From a checkpoint of a small image flow-matching model.
Training: cautious_adamw at rate 0.0024, 26500 steps, batches of 128.
Rows from block 3, named by matrix and row number. Rows with one number belong to one channel. Each number is 500 + 25 x the weight over its row's rms, rounded and kept within 0 to 999. All counts start at 0. Numbers have three digits each. After the name is the row's rms in percent of the matrix's.
# convs0: first 3x3 conv (model.mid.0.convs.0.weight, 256x256x3x3, standardized in use), inputs 77-87, a 3x3 kernel for each
# convs1: second 3x3 conv (model.mid.0.convs.1.weight, 256x256x3x3, standardized in use, transposed), outputs 77-87, a 3x3 kernel for each
convs0.73 101:535489530508466513504537503470499490481613517504479491509466478489492508510526523528494521497517516515521492501520533498507514492465495511502490492510488523535494471497494479605518506486496488499479484505502511502517524501541476472518488492498535505519511413489467523476529492528497506521514521496
convs1.73 095:495519505507386516489522492518509496517594494511512491510501510494499504499505492485513504508417490489489510509494448519516501514513487500502512526478478508463522514508496515604495508510488513463517507545464518485484505505480511493504513506492482489506479424496490480513499511501506413501485498505
convs0.74 097:465463453459450451459457458511533526529539535512523531492495495508506472479483470441454467448468486462486510505507494518518509523507508456500533450493532437485525517537525531537528515518526507538551526549521495490489496511478506505497502493492476479481483498496490506489450450457452465480456482500
convs1.74 103:519518510539522519538528515457466456455475469444470473488491491496491496503505507506518519528540547519551535481516524467508526458496511475484514473506524481522540461468462458478475448474478466490513456496519469502532483507511477500515474502512548541549551533544554537532504519520527539551517548539
convs0.75 097:502520523537452499490513545519473476466566553499523466504503487501454488483512566496515514511501530496545514520487512491504535510484483497519500494504474504553508516471478466557549497523474502499482482487482496518530513500527507463525494490515500523504536453469482471508495513516515487532492534524
convs1.75 100:512489495478454514482528496533529493551566480514489465492499513497501496502502498522501494483434516483502508510491451495532493515502476510485526520408496489462532530526495551572479512486465468488534510511445508466504495502485498503497512506491466464500455439510486511538521498494482440515482508498
convs0.76 099:519508518515449523521522527491471486483608512497521492499494502493469501513547533515496512507502520508536505490505509477546511476476481500509510490495499510531485493473487483596512495522496488507500468515489503526506506526517457499521475492495521538518507414505491477488511498516506495522508532512
convs1.76 094:489495507508398495505536477527527517498573516486488503500495508500495504492495495500505509506423487491514500524486484507518520520527504487512507514522463476495525527526516497581519482488500498478515505583471493471500511492498513491511523513502477472483499433470525504503502500509508420494491517492
convs0.77 113:481492469480474456477458469575524523535511506535519515488481464479440457470452464512510494511514502506514508512492490502484481495514497508509497501510501488510499575528538536514510534522518503500497495472472463463476497495489494475479492495485453477455476480475474478500514513491520509497507508501
convs1.77 130:478486484480493493486489493496501492507511497487494482510516518508514510507510509463454457473486480472477466483474469495489471487499475518502501509487493508493484496501491506509496487493482550539524539514496521517498498499499502499499504506497496491502484483503505502516456455456473488477475478467
convs0.78 112:503517508506497509511535541464481495481514514488509500492493494498519529524575566511506512484483502499513518472502530482530533478475500496468474506476471511500500467483493481510512487508500484472494489511532491541546491520539487512537480496528514524517512507507510504500506512522476485511497519524
convs1.78 108:534512497522491494520498486482507509489525527493526511500496502499493488503501497527537516537522531511523516494517510483528546492512517494520516498512491493515505483507510491530530492526513458491513453502498479500505486495498475495505487487494527498493512476473517476492530537518537524530511523511
convs0.79 092:490516513533458481497508537545483469467566584497529480494490494505468486493513558501513495512500517502531524526502507476496552512484489494520495514491483513528506541481469469556579495524484501494495488489503500510524506517524503459523509484513481515515525451439494479485498510497514488513501521531
convs1.79 094:506495498449454508501511489527521491550568486499507477492505513498500492502504502518499495458435502491498485500489452499537490510500457516486534530413488501494520525519491554575484499504478485496524527505440504497499494506484496501494507504484470475504455434511498494528515497493450439501492500480
convs0.80 092:525505532529439512503520530484478491458589530498517494507484488494475497502526547515504522503486520502543511504504519492514525498468491504513497488512480513548488489479489458580529498517499497505480474509486506517522522502531489460523483483512523527508535430483481478483512504527502469526500531522
convs1.80 088:501505508497418519479535486533515493528572482512490483500498510496501499499501494506504500500426509477500515515490450509522501511515484503486525528447491498454535532514495529583481509488480490474530506528456512460493503501482509494502510508490467479508471436507498505519508499499499426513472506504
convs0.81 101:475478464470461464470486459500523506519535524501512529495498496502525482482513490447446469438466484463495505494508492510527511512494515460492535443493536436489521506523505520533518505509523506535551516570528489505503502519492499511503495494502485494504491497513490517489452445459433465480455497504
convs1.81 099:519524512548514519536528503457469469448485478449477484492490493497493494501501507504527523536534543522550538483521520472508535462505523473492510468525517477527538460472473453490481452480488475487511455505516469499535488510508482500514478502510548541540557525531559527519504528523534532549519548541
convs0.82 093:507515507535430510508497550517460496465565532493539478510504497501451483490520546488501514504478535493545515513485503478534520508480482492524511471500485491557494518463495465555530490536483508515492467501468496525509512513508497479509490486513499538493541458481506441507488502517509463532490536527
convs1.82 096:507479500481464516485556492538521492531541473501454465490495510498501500498498502519489505494442526481521517517488487488522508509510479500476524514441503471474553539521494531548471500453464468486535508529472484460524498497501497494507509514497465474500474461515510538537519484510492446528481526506
convs0.83 110:469486457484484447478448467576526523539509510537521519492488478494439442467439458495502489507506500501504510520490490509478481511518499500509506495511506481510504579528529538510513540522521509503510506471463470453468501492485503466475506489480449478456480488470476482503496501483512501492505497502
convs1.83 117:481489496477517506505500502500496487507496488475484477506515513501510505507510512470459463469505498490495468485473471496491471473493468510491511492475509504505501501494487506494486477485475541542523533495489508525508500499501506501500499511498495496509483498516514515523465459464470507495491492471
convs0.84 084:509508523522437505508511532506467479470602534500537499500488496495468488500532543508502514503479517501540517502500509479527531492468490499513505489500487510541491505471483468592534500534503498505491471513490502523517507518522474466522481483513510531511522430486489463479503503518501465520499529526
convs1.84 079:492498511491417510494536482536522498518572489492480483494497509500496498495497495505498501494423500485508503518489463501527509512522486500486521526463477488473535533520499521580490489480482492481522514543458497469507505502489509493505515511498468473500480434501516514519505494504493423504480511492
convs0.85 095:514516524540438510505503542501461492453567534498537482509501488501460493494518550501510522504481528496543511512487513490519529504475489499522494483504477500553494500463492453559535496535489503507481474502477498520520518501522502464521487488522516535499542451480495456501500509525511464530492533525
convs1.85 097:504489499485453516475540488540521491537558476515476470492496509497502498499499495517497500493432519473506514513488465498528503511515480508478527525421503486458538539519493537566475513474469472482535507517459500455506499499490499497500510510494464471500470446512496520532517491501490436521471512501
convs0.86 116:476461449472467448466445472515525537535504539518528526500500495512480463493455456455458477471471500479488507516483488538486493545513494473510520463501531448495515517528538539508536520524521523531532542506499507481468517479461539492477531487484487487462488519480487483498467458466484465488487481501
convs1.86 113:505501505511558524516537523479462461477436447471445459487489486490496496501505505506498507509543544507539528476507523471494502465492497486467516479463546489501544480465462476441452470451460471500517471482524468500524481505513476504510475507511519540543524575565525570548504498506508555541507538528
convs0.87 109:499517507502496514510534537466484496482511511480506503493495495498526537520565554506502510478479498497508518470507526482532528479476499495470479507476477506491502471484495483508508482504501488480503494525545487544541488530533486525533479495524513523517514510511512505500498508517466482509492514524
convs1.87 105:531511500530496495526501489479505505482522524489523515498495501500492488503500498523537519540527533515531519496517513480526548488512521490522517493521495487523510478506506485527527488524516461491515449504502472500512487496501475496506483488497532500494520480477520479489526539519542530538517531516
convs0.88 093:498523516535448493500484537522459483460558561501557490500499498498464491492513550501511512508479517494531524509490507478511540497487497504523491498495479505537498521462484460552555501554494504503486478495496488523521503507518497462522488480528498536506534461457504445494497512515508467519490519536
convs1.88 094:504478498460459509485524485536525494545561486506483469491498510498499495499498498516488494470434507476503492510482468499540500517512472517482528527410488488479526535528495548568484503482466478496527519507448502473499498498495497501498513510492467468501460439509497513536515482494463437507472505485
convs0.89 094:519508520514432520517507533491464501468593509500538495507500505482466494506539529506496517499480522504543511493500503483553514484478487500513513475498492497537480492468501469580507500537500498511496455518476496532502513527511470498515471493506528536504519430507492451496506498521500469525502533521
convs1.89 091:496490502512428505489550479534520512503552497488468489497492506499498504490490493505498508512434502479520510522486489504511519516530504489504513506505488469476538533517513505560500485465485483474524503564481490454506509495500512490511519516504473478488497446490528528517507493511512431508479525500
convs0.90 109:499518506500495514511533536466483496483512511480506504492495495498527535521565553505501509477479497497508518470506524482534528479477499495470480506475479506490502471485494484508508482504502488481503494526544487543540489529531486526532480496524512524516513510512511505501498507517464481508494514524
convs1.90 105:531511500531496495527501489478505505481521524488523513499495501500492488503500498523538520540528533516533520495518514480526550488513522489523518493522495485523509476505506484526527488524515462492514449505503472499513487497501476496506483488497534501493521481476522481489526539521542530538516532517
convs0.91 102:536492518506468522513539502463504508489590479496471492503461475490513530513528510535500517497516513525518488489529538488521496486471498513486478493518488522525487465504507487584486497479494479486475481523508500497500510507537461487522491504493532500506501419497475527487533502524491507523523519491
convs1.91 094:498527513511387513495512482504500499503592512510529508515498508499499507498507495474520509515428484489485495509489465520503505503516486500523503518514466513485503503498498503606516510529507522463514500550475520503478512499487514490508509504491500496505491426474497460490480519506512420496483491493
convs0.92 085:502512523518435495504484529513467478474592555507566509501496505493462490499525539507499507494475510499530525496492501481523539487474499506519497491497495500530502512468480476578548508558512501507493473505502493523523501511514482468521475473522506531512522446471503437477505498514493463511497518535
convs1.92 077:496475502472431506489523484529529497525560492491479472494498507498498499496496494507477491480430498477497501512491468500541503515524487512486522527444487487476531526527496528570490485477470490495517522531459497474497502504491503500498515511498471468501475440504511517526502471493469430500473501489
convs0.93 110:472484451483480446481447469575526525539509509537520518488487475499456438473434455492501487500504500502501507525494490512476479518513496494507508491514511476512509580530530536511512540521520508500508508482464475449466504491483507461473513482477451479451487489471481484505492498480503498489507491502
convs1.93 111:480494503475527515506505508503491478509492484476482478505514512500508504509512515475461469476513509492500475481472471493491469465486463506485520482474522503508510502490478509491481477484477538539528528493492507532511499499503506503501498510496492504519482504523512518516469461471473516507493498477
convs0.94 099:536491524507462520507537503464508500485598491505476495505461478490508524509529512533499520495514512522522491489528532486519500485469496511492482494520486526527485468508500483592496508485499476492476480522505501500506511506538461482520489498495533502516506417494470524481532500528489502523519524495
convs1.94 091:493523511507387515492514484511504500508596506510524504513501510497498504499506494472516506510424482485484498510491457520508502507515488500517504521504466512484506508501499508607506507525502520461511504546469519496479512500486515492506510504491493492506487424481498467495480514504508419496481491493
convs0.95 097:531484523505468511502540505470517493488586504517476492496457476494513522508522512531501518496517509521520494495532535493505504483476497505489481499514490530523494472516493485582507518482497473485475489519512507498506511501540471474522489505494530483521506422485465533479533500525490506511516522499
convs1.95 092:490520506497400511495500485506505491511593506515539504515503512495500500502510497477515499501432479491465489505488440519509496504508481505519506526487469525487507503502492513604508512539504521473508509535467530509481509503479513496498508502486492493512481424482490453493481514498496426490489476487
convs0.96 105:490500493490477496504520523474496500493517515481504505490494492501526531516559546491490501467472492487503512481517523487539529482478502480473484487474484489493509477498497493513512484502503489492507502539550479541536490530528491516531481491521507515514509507511509508502475490508449474501482507518
convs1.96 109:529516503534503501528510495473496492478515511480508503494492497496491490502500500520538522545534544523541531491516512479521539480508519492514527490514513484518524473497493482517514480511504459489514447500508465497516482497503471493507478490500537512511525489492529494501521537521543534547523541528
convs0.97 107:466460443459439457456464451525524525535550536512526545500492502499499460478473460449451462457478491466499507504505477513521495526506512459500541444491536443491519530529525536547532515521537516533549508532500503488491503511469499504490508496490472489486488478505491500483451449452460476484466498500
convs1.97 103:505511513537508519527542507474466456453483460439447478484488494494491496497501509499511518527518539513554532489520523469507528461509516475480512473508523475520556474468460455484466439451480478488514459518523468499544491509511485500519477509515531539552548528549562562531498512520526517541509554531
convs0.98 094:513514516526431512510512531502459496466590527498523486506499497489454489503531536502504511506484526501545504503492510488535518497468484500522510481495485504550485504464497461580526497524490504508494467500477503523509515516516488469519483480506518533502525430490494457495503504514508469528499535512
convs1.98 093:494487499499432508486547490539528506522563490497471474494494509497500501494496495511499506502427508481514517518487477499522513518520492499488521522463492482464540538526508523570491496469474477479529508545473492451504499499494503492505513511497467467492478441497511522526510496507503428511481519502
convs0.99 095:509514520531437508509524534504464487462589530493516487502492495495462488505534545505507514509481524503547508508496513485527527504467481492517506487494486509550483502465488460579527492516491497502491468502483505526510516515520489462524492485504511532508531425488491471494503508517511469529502536517
convs1.99 093:496497500496427509492544485542525505521568493498477481493497511501499496497498495512505508498425507485514510521492465497527509514517482495486526526459487487472541541523507524576495494478483478474528510542462495460506502501488504493505512508493463467490479438498509517523512501507498425512485518499
convs0.100 096:508516524532439507507516534506462487460583539496519484501493495500460490501527543505509515508484527501545507511493514485519528503468483494521502488497484506550489506464488459573535495519489499502488472498486502523514515513518495461525492484508510532506535433485494462498502510516512471529500534518
convs1.100 095:497493497491435507487539488543526502531570490505482479493497511499500497498499495514502502495425510481510508518490464496527507516515479500481529527443490490468537540526503530576490503482479475476530512529458498459504499500487501496502511508493464464493474437499501513526515499504493427513480513498
convs0.101 092:509515517524433509507508530504459491467591534502534487503499498490454491503529535504503508506483525501542505502491508485532521494468486501522508488494488505546489506462493468581532500535491503508495470501483503524514513514518488469520480478510513531504522431488495452494503506512507467526497531515
convs1.101 091:496485499495430505487541489536530507525566494496472474494494509498500500494497496509496503498426505481511510517488475500525512517522491501486520524457489484464534536529509525574493493472472481481527510537468493458504499500494503494503514511497467462492476438496512519527509491504498426507479515500
convs0.102 097:509517520535436510508518535503462490459583532492517483502493494498458490502528542504509515509482527500546506511494513485524525504469482494520504485496485503551486506463491458572529492518490499504491470499482501523511516512515495462523493485506510534502535430487496462497502508517513468531499536516
convs1.102 096:496492498495438509485544486543523501525566488506478479492497511499500497497498496515502505498426513481513512520490467499526510515516480497483529525446492487468541541522504526573490503477480474475532510537463496457505499499488502494503511510492463468494476442501503517525515499507497428515480519500
convs0.103 112:498512508506491506506530539466484494481511515486507504492494494499517529524569562506503511481480501496508517475504527482529533480473502492469475503477469508498500470485494481509512487506502484476494493511534493544549489521537487508537480490528514520517514507506509502501502508521473481511492515524
convs1.103 114:530510498523495494522499489484505505489524524491523510497495501497493488502500497527533519538525534514526519492519508482528542489513517496518521499509501493515512485507506493528527491524512458492515451501500474499508483495497472494503483486495524499495511478477516479493529534517537527536516527516
convs0.104 093:514509523522433509507509526501466487471599532506534491503494500488460493507532533509503510503485523503540504497495511484530523489466488505517504492497490507544489502467489469591528503531494500505495471505489505524516510514521482468524478477507515528507522422489492459490507505515501469524500532512
convs1.104 089:495489498496419505489534486535528507524573497498481482496495508498500500494495494508496503497422501480506505517488471502527512518524493502489519526460485489465531534526509525580498496480479487480526510545467497462495502501491506494504515512498466465492477434493510509521506492503499422505477510497
convs0.105 096:513513521528434511509514532499462491461591530496523487503493497490461492505533536507505514507481523501542505503497512483530521499468484498519505487494488504547486501466493461581526497523490498504492471503483504524510511512520487466523484484506516534504529425489491463495505506517509468528501533514
convs1.105 093:493493501497425508487542486537527505520570495500479481495495510499500499496497495511500506500424507480512511520488470500524512516522488497487525524460487487467537536523509522577496498478482480476529508543466496458502503500491505492505513511495465468491480437494508514521511496507500424510480516499
convs0.106 106:466463447456442449451465447520536518538546538523521545501492500501503465482471461445457463450480491473489508501502480521514499529504514461503537446496533445491522525539517535546531524518536516538549514536509507489494495504468501504486509496491476481482484486499479512483450456449452476478470489500
convs1.106 103:512518509536512526530530514465460452454479453439458470486487490493489494498500507502517515526527539515548533484525517473507525460504517477480516471508521480521542465463456455480462443465473473486513462511519472503536488512509483502517479508517538547556548533556557546534499518516525524544512545538
convs0.107 097:527506522517439519517531520486475497475605500489507494505492504486475496513543525518499517506497518511539499491510514482545513487465487499509506484503491511540475485476498472594500490511500492508498467520483507523499511524516464489518481488495528527513515411503488484482517502522506486524511537506
convs1.107 092:485504507513403508494539480532520515500567504491484504500494507498495503491495494493509513515424495487515509522493482509512518517527502485504506514511476480481530532518515500575507488486500494464515502575474493469496509497494511490512516514500469476489493441484521507505497506514514421505484519503
convs0.108 094:518508526519436510507514524495472488472607526504526490503490501488465494507535534513503512504489521503538502495500513482529521489467486504515504491499489509543487495474489471596525502524495495502495473508488507521513510515524477468521477483506520525509523415493485470486511505517502475525502531510
convs1.108 088:493495504499410505490532483532524507522577500498486485499495508498498501494496495505499505500420499482505506518488470506523512517523494498493518524476480491468529532523511524586501495484484492476523510550466499466494505500492508492506515511498467471491477430491510505515505497506499419504478510498
convs0.109 110:479487464486485450481454468580524521534510509530519518484476467497463448466440459501507493507510502502507512520503495505477481508517501501506505499515508486512506583527529534512512531521520504499501505475465462451469502501490501464477505491483456479456484486475477484505503506487513501493505499503
convs1.109 119:481490494479506499503499499500500487514506497482495488508518517503508503510515515470460465474502495491493474483467466497487474472488462511501513491481507504511503501499487513506495483496486546548530534496488515529511499497498507498500500506493492493508479486508508505511467460464471504493490491475
convs0.110 092:509511521531437504501530537509470484465589542497510485507494493502460480495526553496509515508488527501549510520491510492515526513468477491522510488502484511556491508474483463575538495511491501506490479497480509521519520506522498456520495487502509525508537438482486474490499507516511472529501538520
convs1.110 093:499494499488437517486541492539527499534565481502479475492497509499499495496499497513509502495431511486511516517499456492530505511512482495479525525436491489465542541527500536571483502478473472476528509527455499463510500506483500498504509510495460469498467445507503516531513506500494433516482515505
convs0.111 109:476484460486484448482454469582528524534510509533520518484476468498471446468438458498507494506507502503506509523504495507476480511518499496505507499516509483511507584531529533512512534520520504498504506484466463451468502503492503465476506493480456479453487487473479487506499503486509499490504498502
convs1.111 114:480494501479511504505502501501496484513507496479495490507517517502507503510515516475462467474508500494495475481466465497487473469487462509501517487483512504514504502495483513506494480496489544545531530494488513531514499498498507498500498505494493496511479489510510505508468462467474509499492494479
convs0.112 103:478468451471447450467441471524517541533534550522556532502505502509463450485447466459465478474486503485502509513486480535500491531514493471523532459503522455507519526521540532531545521550528520534537526502483496482480513489459524491477514480479485497464495500483496472491469463468483479493489493504
convs1.112 097:498485503510536525513546517498479456492466439463416443488488493492495495496500507509488503511528551502538531484504515472502497466497496490463512483459543474495557499480458489469447464425445471504517474495516457497530485502510484502507482511511502520543509541570531585557504488506512534546500540528
convs0.113 108:461462447473436430452472455539533512519546551527514543498491498512494448481463463455466461458481496473493515508502475505501509536501501467502538465498531451509532541537513521544546528514537515533541519525508513485486487501464503481488516495485463478481510483475484518480456462449459476488469489506
convs1.113 092:502523513510506540525528510478448441470486434443467482482494493494490493499502511501519514509514545517550528503514498479516514462507500475469528474480514482523547477451445470488435445470483483479516485513498469511540497512502490501515476513511521555560523526578540539526500520515508514557512547527
convs0.114 091:517506512508450505514535512499479482490637520495499498497485496487475496514538522514499508511505514515531503499518509477541520482470490497506512495498501521534486501481485487616519496503500488505501478514493510514503504528518455488521489489487513527517503414497480498467512501509507495516512532508
convs1.114 086:486512512504393504514533481527522513497584513481494503500500507500491499494498498481514510505426484492515496520494477507519519516520492485509507513516452484503527526521514500593515476493501510468507510578465495487502512499494512493511516510502474475488498432479525498503490512512505424494493519490
convs0.115 099:510511524530442506506522530502466484466592541500512481502492487496461497503527546507507513511487527503542504516501517490519526502468482495515496486493491508544491502467485464581540497513487501501482471496491501518515518514526495462523492485505512529509530429484485481493502505516513474527502532514
convs1.115 097:502500497494425509487538489538523506528578493506487483495499511499500496499499494513506503496421505485507507514489456502528503517515476501490528528447487491467535536522508529587493504488482481476529510532455503461499502501481505497499511507488466469490476432497498507521514503497495422510482512496
convs0.116 092:509514514524437507509512529506460488474595540499531483504501489488453490502528541503504506509487527503544502510492513490532520494465487501519504485492492507546493506463488474584538497528489506508490468496481500517519517514520490467520483480509513531503521433482490465494501505509510473528500529510
convs1.116 092:502491495495432507489542493535526510527572494500476474495496508498501499496497496512500500496424502484512511516486471500526511517520486502490523522455489484466536535526511527582494497475471480481529512535468494456503499499492504493502515509495466463490474434497509516530513495502497423507481517498
convs0.117 099:517511522527439511509521528497465491465596535499512482506495490491464495507533540509505513508488525504542502509501519490526519500466482498515501485494491506546489498467491463585532498514488500504487467498485502518513518513526491467522488487506517531507530425486484482492506504518511472530500534510
convs1.117 095:501503496500426513485542485537521508526576493506486486496498510498500499497496493512508507502420505484512513520487464501522508515520487496494524522460486488465535534520510524585494504485484484475532508536459501455496504498486507493505514510492467471490480433497503511519514503506500421511479517499
convs0.118 083:501509500504436495499477516519471489503580549518571498506516503472429475498509535490500498505494522502534508508470496501535516480477494511534516476493492502539502518473490503571546513568502516515503464483471492512526519506503494480509472468515506525496501463487488439491489500501505483518497521513
convs1.118 087:499469489488464504486531502530551510531554488486467455496495504498500498490489495505476487494441501479510512508497488490523502518519493509481513515452501471459528530552512534561487484462449485495523512521476482456492498500501497495502514514505467449494469441506513530544502473487495446504478513504
convs0.119 116:502517512508496509508530538464478492477510515489509503494494493499517526523569562510506511487483502497512518476499529482530535480476502495470475508477466512500497468480490477507512490508503484473492489507529494543545491519538488506539481495527515524520515509507510502499506512520476485510493517524
convs1.119 122:532508496521493492521496487490514514493529529496526514498497502497493486503499496529535517537520529513522514496518507486528544493515519495519517500509495495511508491515515497532532496527515460491512453500494476496504485494496475494500486487494516489488506474473514477490532535516537523532514521510
convs0.120 098:486490480480464474484489493480508500500529522484511514494497497506531501501538522465468484442462485469494508493514509499539521493482507459486517463483509457494516487508499500526516485507509496512532511562542481523520498529509498519520486491511500510513505506515504513500456462483435463486459495510
convs1.120 109:528517506541510507535520501469489483471503497466494492492491493497490492501501503516538524546540550524551536488519517476515534473504518483503522478517519481519531470490486473505500469497494460485510446495509463495523487501506478495509478497505540521522534504508540509510516537525547538554522553535
convs0.121 100:512511523528440509509517532500463488465595533498517482501493490492462496507535541507506512511488527504540503510500516488525524499468480497515499488492493506545489502463488464586535496516488500503486468498490500521513515517525487467523489487506513532509530426484487477493503506516512474527501531511
convs1.121 096:499500495496424507489540485537524510522576497503488487495498512499500498498497493512506505498418504486510508522485464501525509518518482499494525524461485488469533535521511523588495501487486484476531512540459502458498503498487508494504514509490467468489479431494504507517513502505497420508482516495
convs0.122 099:529504520522438516518532522480469500471603511488495486511493490487470493510534528514501520507496524508541500506507523495537508496462490502508508477501488510548478482472498469593513488499493498506488463508472508513503524518526482478511485490501527532505521415493481488484514498525509485528508534505
convs1.122 095:494510501515410516491550485537514505510570490501476494502500509497499504497498495502512512513423504485517520517487471510509509511518495486497513514492491482466543537513508511580490495475493487465525501560474499459501504499489512487510512509498466478494487439498509517512506510512513420512483523514
convs0.123 099:510509525530442506507520531502465485466596540497514481500493488495462498506530543507506512510487526503540504514503517489521527500468481496514497487493493507542490504466486463585538497516488500503483471496494500521515516515525492462526491485505511529511530427483486480493502506516513474526502530514
convs1.123 096:502500495494424507489537487537524508526578494505489485495498511498500496499498493512506504495419503484508505516487459502527504516515478499489528526453487491468533536521510526588495503489485484477529512535456503462498502499483507496500513507488466468489478431495501505519513502502494420509483513495
convs0.124 098:468461448463449440455449457523535532536542549523538539495495495511492458478455459451467469459477492471493510510498482520505498537514500464507530460500529444499525525540532538542543521535531513533540527523500499482480500495464514492484515487483473479470491495482484496486458461458463473482470485503
convs1.124 093:512510510523527529529534518473464444470472447452458462486493493490490493503506511509509510516538558512547530480508515472504513455491498483475519475480532484517554471465447470474452456460467470495513463497518464503534484505511480499514475505512531543558534537566540553542504509511518538559509545531
convs0.125 097:517510521528439510507530531496467489464593538495506481509493487495462492504532543507504514507489528503545502516501520495521520503466481495515504481497490508549488497471490464583535495508486501505486468499484506518513525512525493463521492487505516529507532426485480483491505504518509473529502535511
convs1.125 095:501502498501427515485543486538522506525574487505482484496498510497501498498499493509510503502423506482512516517489459499524504513519484495490525523454489489461540536520508527583490505482482480474531505536459501455498502500483506494503512511491465472493476439502501514521514508499501424513481518505
convs0.126 095:517508512526434505508532532500471492470590542497504480511500485493457482497526546499506516505491529503548502518495518501523522509471479496518510478496491506553489499474492469580537495505485504510486472495475506513517527508520500461514491489503517524505530433483477483492499503517509474527502544511
convs1.126 095:504500494498439520485547494537526503529564479506472475496498507496502498497497496512512500500430511482515523516496456498524504512518484494487524519445497485452545536524504532573481503471474474475532505530461499452507500503485505495503510510496463470495470444509500523532515510498501431517480520511
convs0.127 114:485495467489482460473461470572521518532510506539517513484474457476441460472455467520512498519512506509516508514491495499481481490515502512508495507509501491510498576526526532513510545519515501495494495470473459465479499496493492478481487500486453480459480481474465481501516518493522509500508510503
convs1.127 128:477486482476487490486483488499509496510517504492503489510519520507512507507509508464459454472484476478474462485472465498490475489503475522503501513485487512497481499508494510515502493501487552535525538512489523520495499499498503500499505506494492485498479475497499493511459459453473486474479476460
convs0.128 102:513513517516448514510526533498453486469599526491512485503500495490460493510540544506502507508497524503543507506495513490541523492465480493510506487482493509539490498459486468587521488513488499503495470495487505523512515524519486480527482488501519538513518417489490472498505502512509486529503540516
convs1.128 098:500491497500424499500546486538531519510565500491480487493496509499500496496497496516508506503421499488521513520490474496520513518519491492500518520485483477481542538528517512576503487479485482479526509561470489460507500501491503493505514510495465463484486441488515514517516503506504422505492525501
convs0.129 096:475475465460454463470467460488522521522540524501522529495499500498506483486508495443454482441465484471497505494502496523534513511495513451501532430488526434488524494525520524540519504519521502529552513550531486505507505513488505513509497490505499489490488495510488504494446445473441460480459495502
convs1.129 109:526518507543516517526527508462473469459484476456470469489486492493490493499501504511527521540536541516549543481524523471510532467502518478491517476509523480514538464476475463487482459473472457484509444495516467494525481507510475499512476502511545536537545524534550535537511527524538534548515549540
convs0.130 101:514511519510446515512526529496457484480603522491516489506500499486459492513542538509498508508500522505542507499496508487545521488464482495512508489486497510534489496463486476591518490516492499504497467497488506522511509523518479486525479485502522536515512412492491473493508499512506490525503537513
convs1.130 097:498491497505417497501543487536529518507565506487481489497495507498498497494496496510507506505421494488518513520492479500517517519524499492502513519494480475482538536529519510576506484479487488478521507572474489463505503499493506492508517513499466464484489440485518511515511503508507419499493523502
convs0.131 104:481492482498455461472464466578521506519517513533504516483448459495459474471449469518513491512519511504508509525508505497473486499503511509506477512518492499525501580523510518518516533509521498480475501476475469458481510495506499459482498488491452482469494475469472497502517518491517506502504502498
convs1.131 107:480499499471476503490493498511506481532543495504508478509521520503511504508513510474478465472480493483480478481471452496500466484498456516498510512458497519490498510505479531540494505508478538531525530510478520521493493503492501501495499502488481489513458445504486485520471478464473482491485484473
convs0.132 102:514513517515446514511526532497455488472599523490514485503501496489459493511541543506501508508497523504543506503495510489546522491466480494511507485483493508537489498459487469588520490514490499502497467496485504523511512524518484484526480489501519540513515416490491470497506501512508488528503540515
convs1.132 098:500490497504423499501547486537532518509564502487479488494495509498500497495497497515508505504423498489521515520490476498518514518522492492503516519489484475482542536528519510574504485479485484479524509564472488459505501500492504493507515511496465463484489441485519515517516503507506422503493525503
convs0.133 093:478473461474423485493494487510496517532582533490535537503507518497477457491517499454457474481492500480516514502492460504555499508495501468513543442484538469510514516503514532578528488533529513535543483520488505506497509515467481516503492494485486512494484441514511478479460457466486488493484513514
convs1.133 093:498492510535477503514555500499494481463503479441425474488488497496492495491494506500505522534489517504552533511522519471506532485514513475480497489518505453506564499492479465505482438425473480481502468549520457489546497507509490494518492514516504509522531506530561566528501501526531486525503555527
convs0.134 101:516508518508449517516530527491465480486609514491514492504497499488463492517545535512496510506505519507539505493499508484548520484465481497511507485489497512531487493469482483596512490515493495503499469505489509520509507523518468494523479484499525534518504406497490477485510498513503498524507536512
convs1.134 096:491495502509407496504540483531530521501566511486485495498494506499497500492495496502509508509422487490517509520496486501515520519529503487505506516511474474488534531528522501578515482484493492474512505583477489470503506497496507493511518514499470467482495439478522507508506505509509419498493521502
convs0.135 099:516506520506450514514533522489469476487622521491506492505490497486468497517544535513494509506510518510535504495503515485536522482462485501507505490493499516533489488472481485603517489509495495500495475505495511519513508518521471484524478483497524529518507400495484490481511496513501500521507532509
convs1.135 092:494503504504395497502535485529527516503578509492496495500496507498495500494498495498510510505417484489510507518497476503520518517524498492499506527502467485484529529525516505587512486494494499471508511580472496478490506498491507495509514510499472468487491433481515498508503507509504413494490515502
convs0.136 102:518509516509450517517531529491460482486603506488510489504500501487464491516546535509498510510506520506543508493502503486553517483468483494511510482489497509531485493464485482592504488512491494505499464506485507525504510527516468500521478488498525535517503410502493476487509497513506499523507539516
convs1.136 100:492496500515414497509544483533529523496559511479480497498494505499497500493494498504511509512426490494522515520497489503512519520529503484508501511517479468493540531530524499568514475478494490474513500584482486471510506497497509491512518517501471462480500445477529514508509505511514423500496525505
convs0.137 098:489495485483467482496507506470504504502529521485509511492497498500528514508550532476478494455471490483502511485516513498543522490475506469477503461477502471494520477505502502527514487505507492502522505549549478535529496529516497525518485491517507511509502506512504511501454479496431473493478505513
convs1.137 105:530520509537505509527515501463485481468503499468493488492489495496490491501500502516540525545538546519548536489520516477519540477506520480510522479519511478517523465486483472505503469497490453483509442498509465496518484502506474496511479495505545523524535501508538507517518542526545538551517548536
convs0.138 101:513512517513448513508527530497457485473603528490514486505499495488459493510540543507500506508498526504542506505495514491539523490462482496511506490483495511538491497461486470590523487513489501503494472494489505521514513522519488480528481485502518535513518416488490474497504500510509486528502539514
convs1.138 097:501493498500420499500543487537530514513569500492483484495495509499499497496498495514507505502421497488518511520491473497520513520519491494496516523482483480478539537528516516578501488481483485479524509562470491461501500500491504493506514510496465465484486439488513511519514502506503420503491522502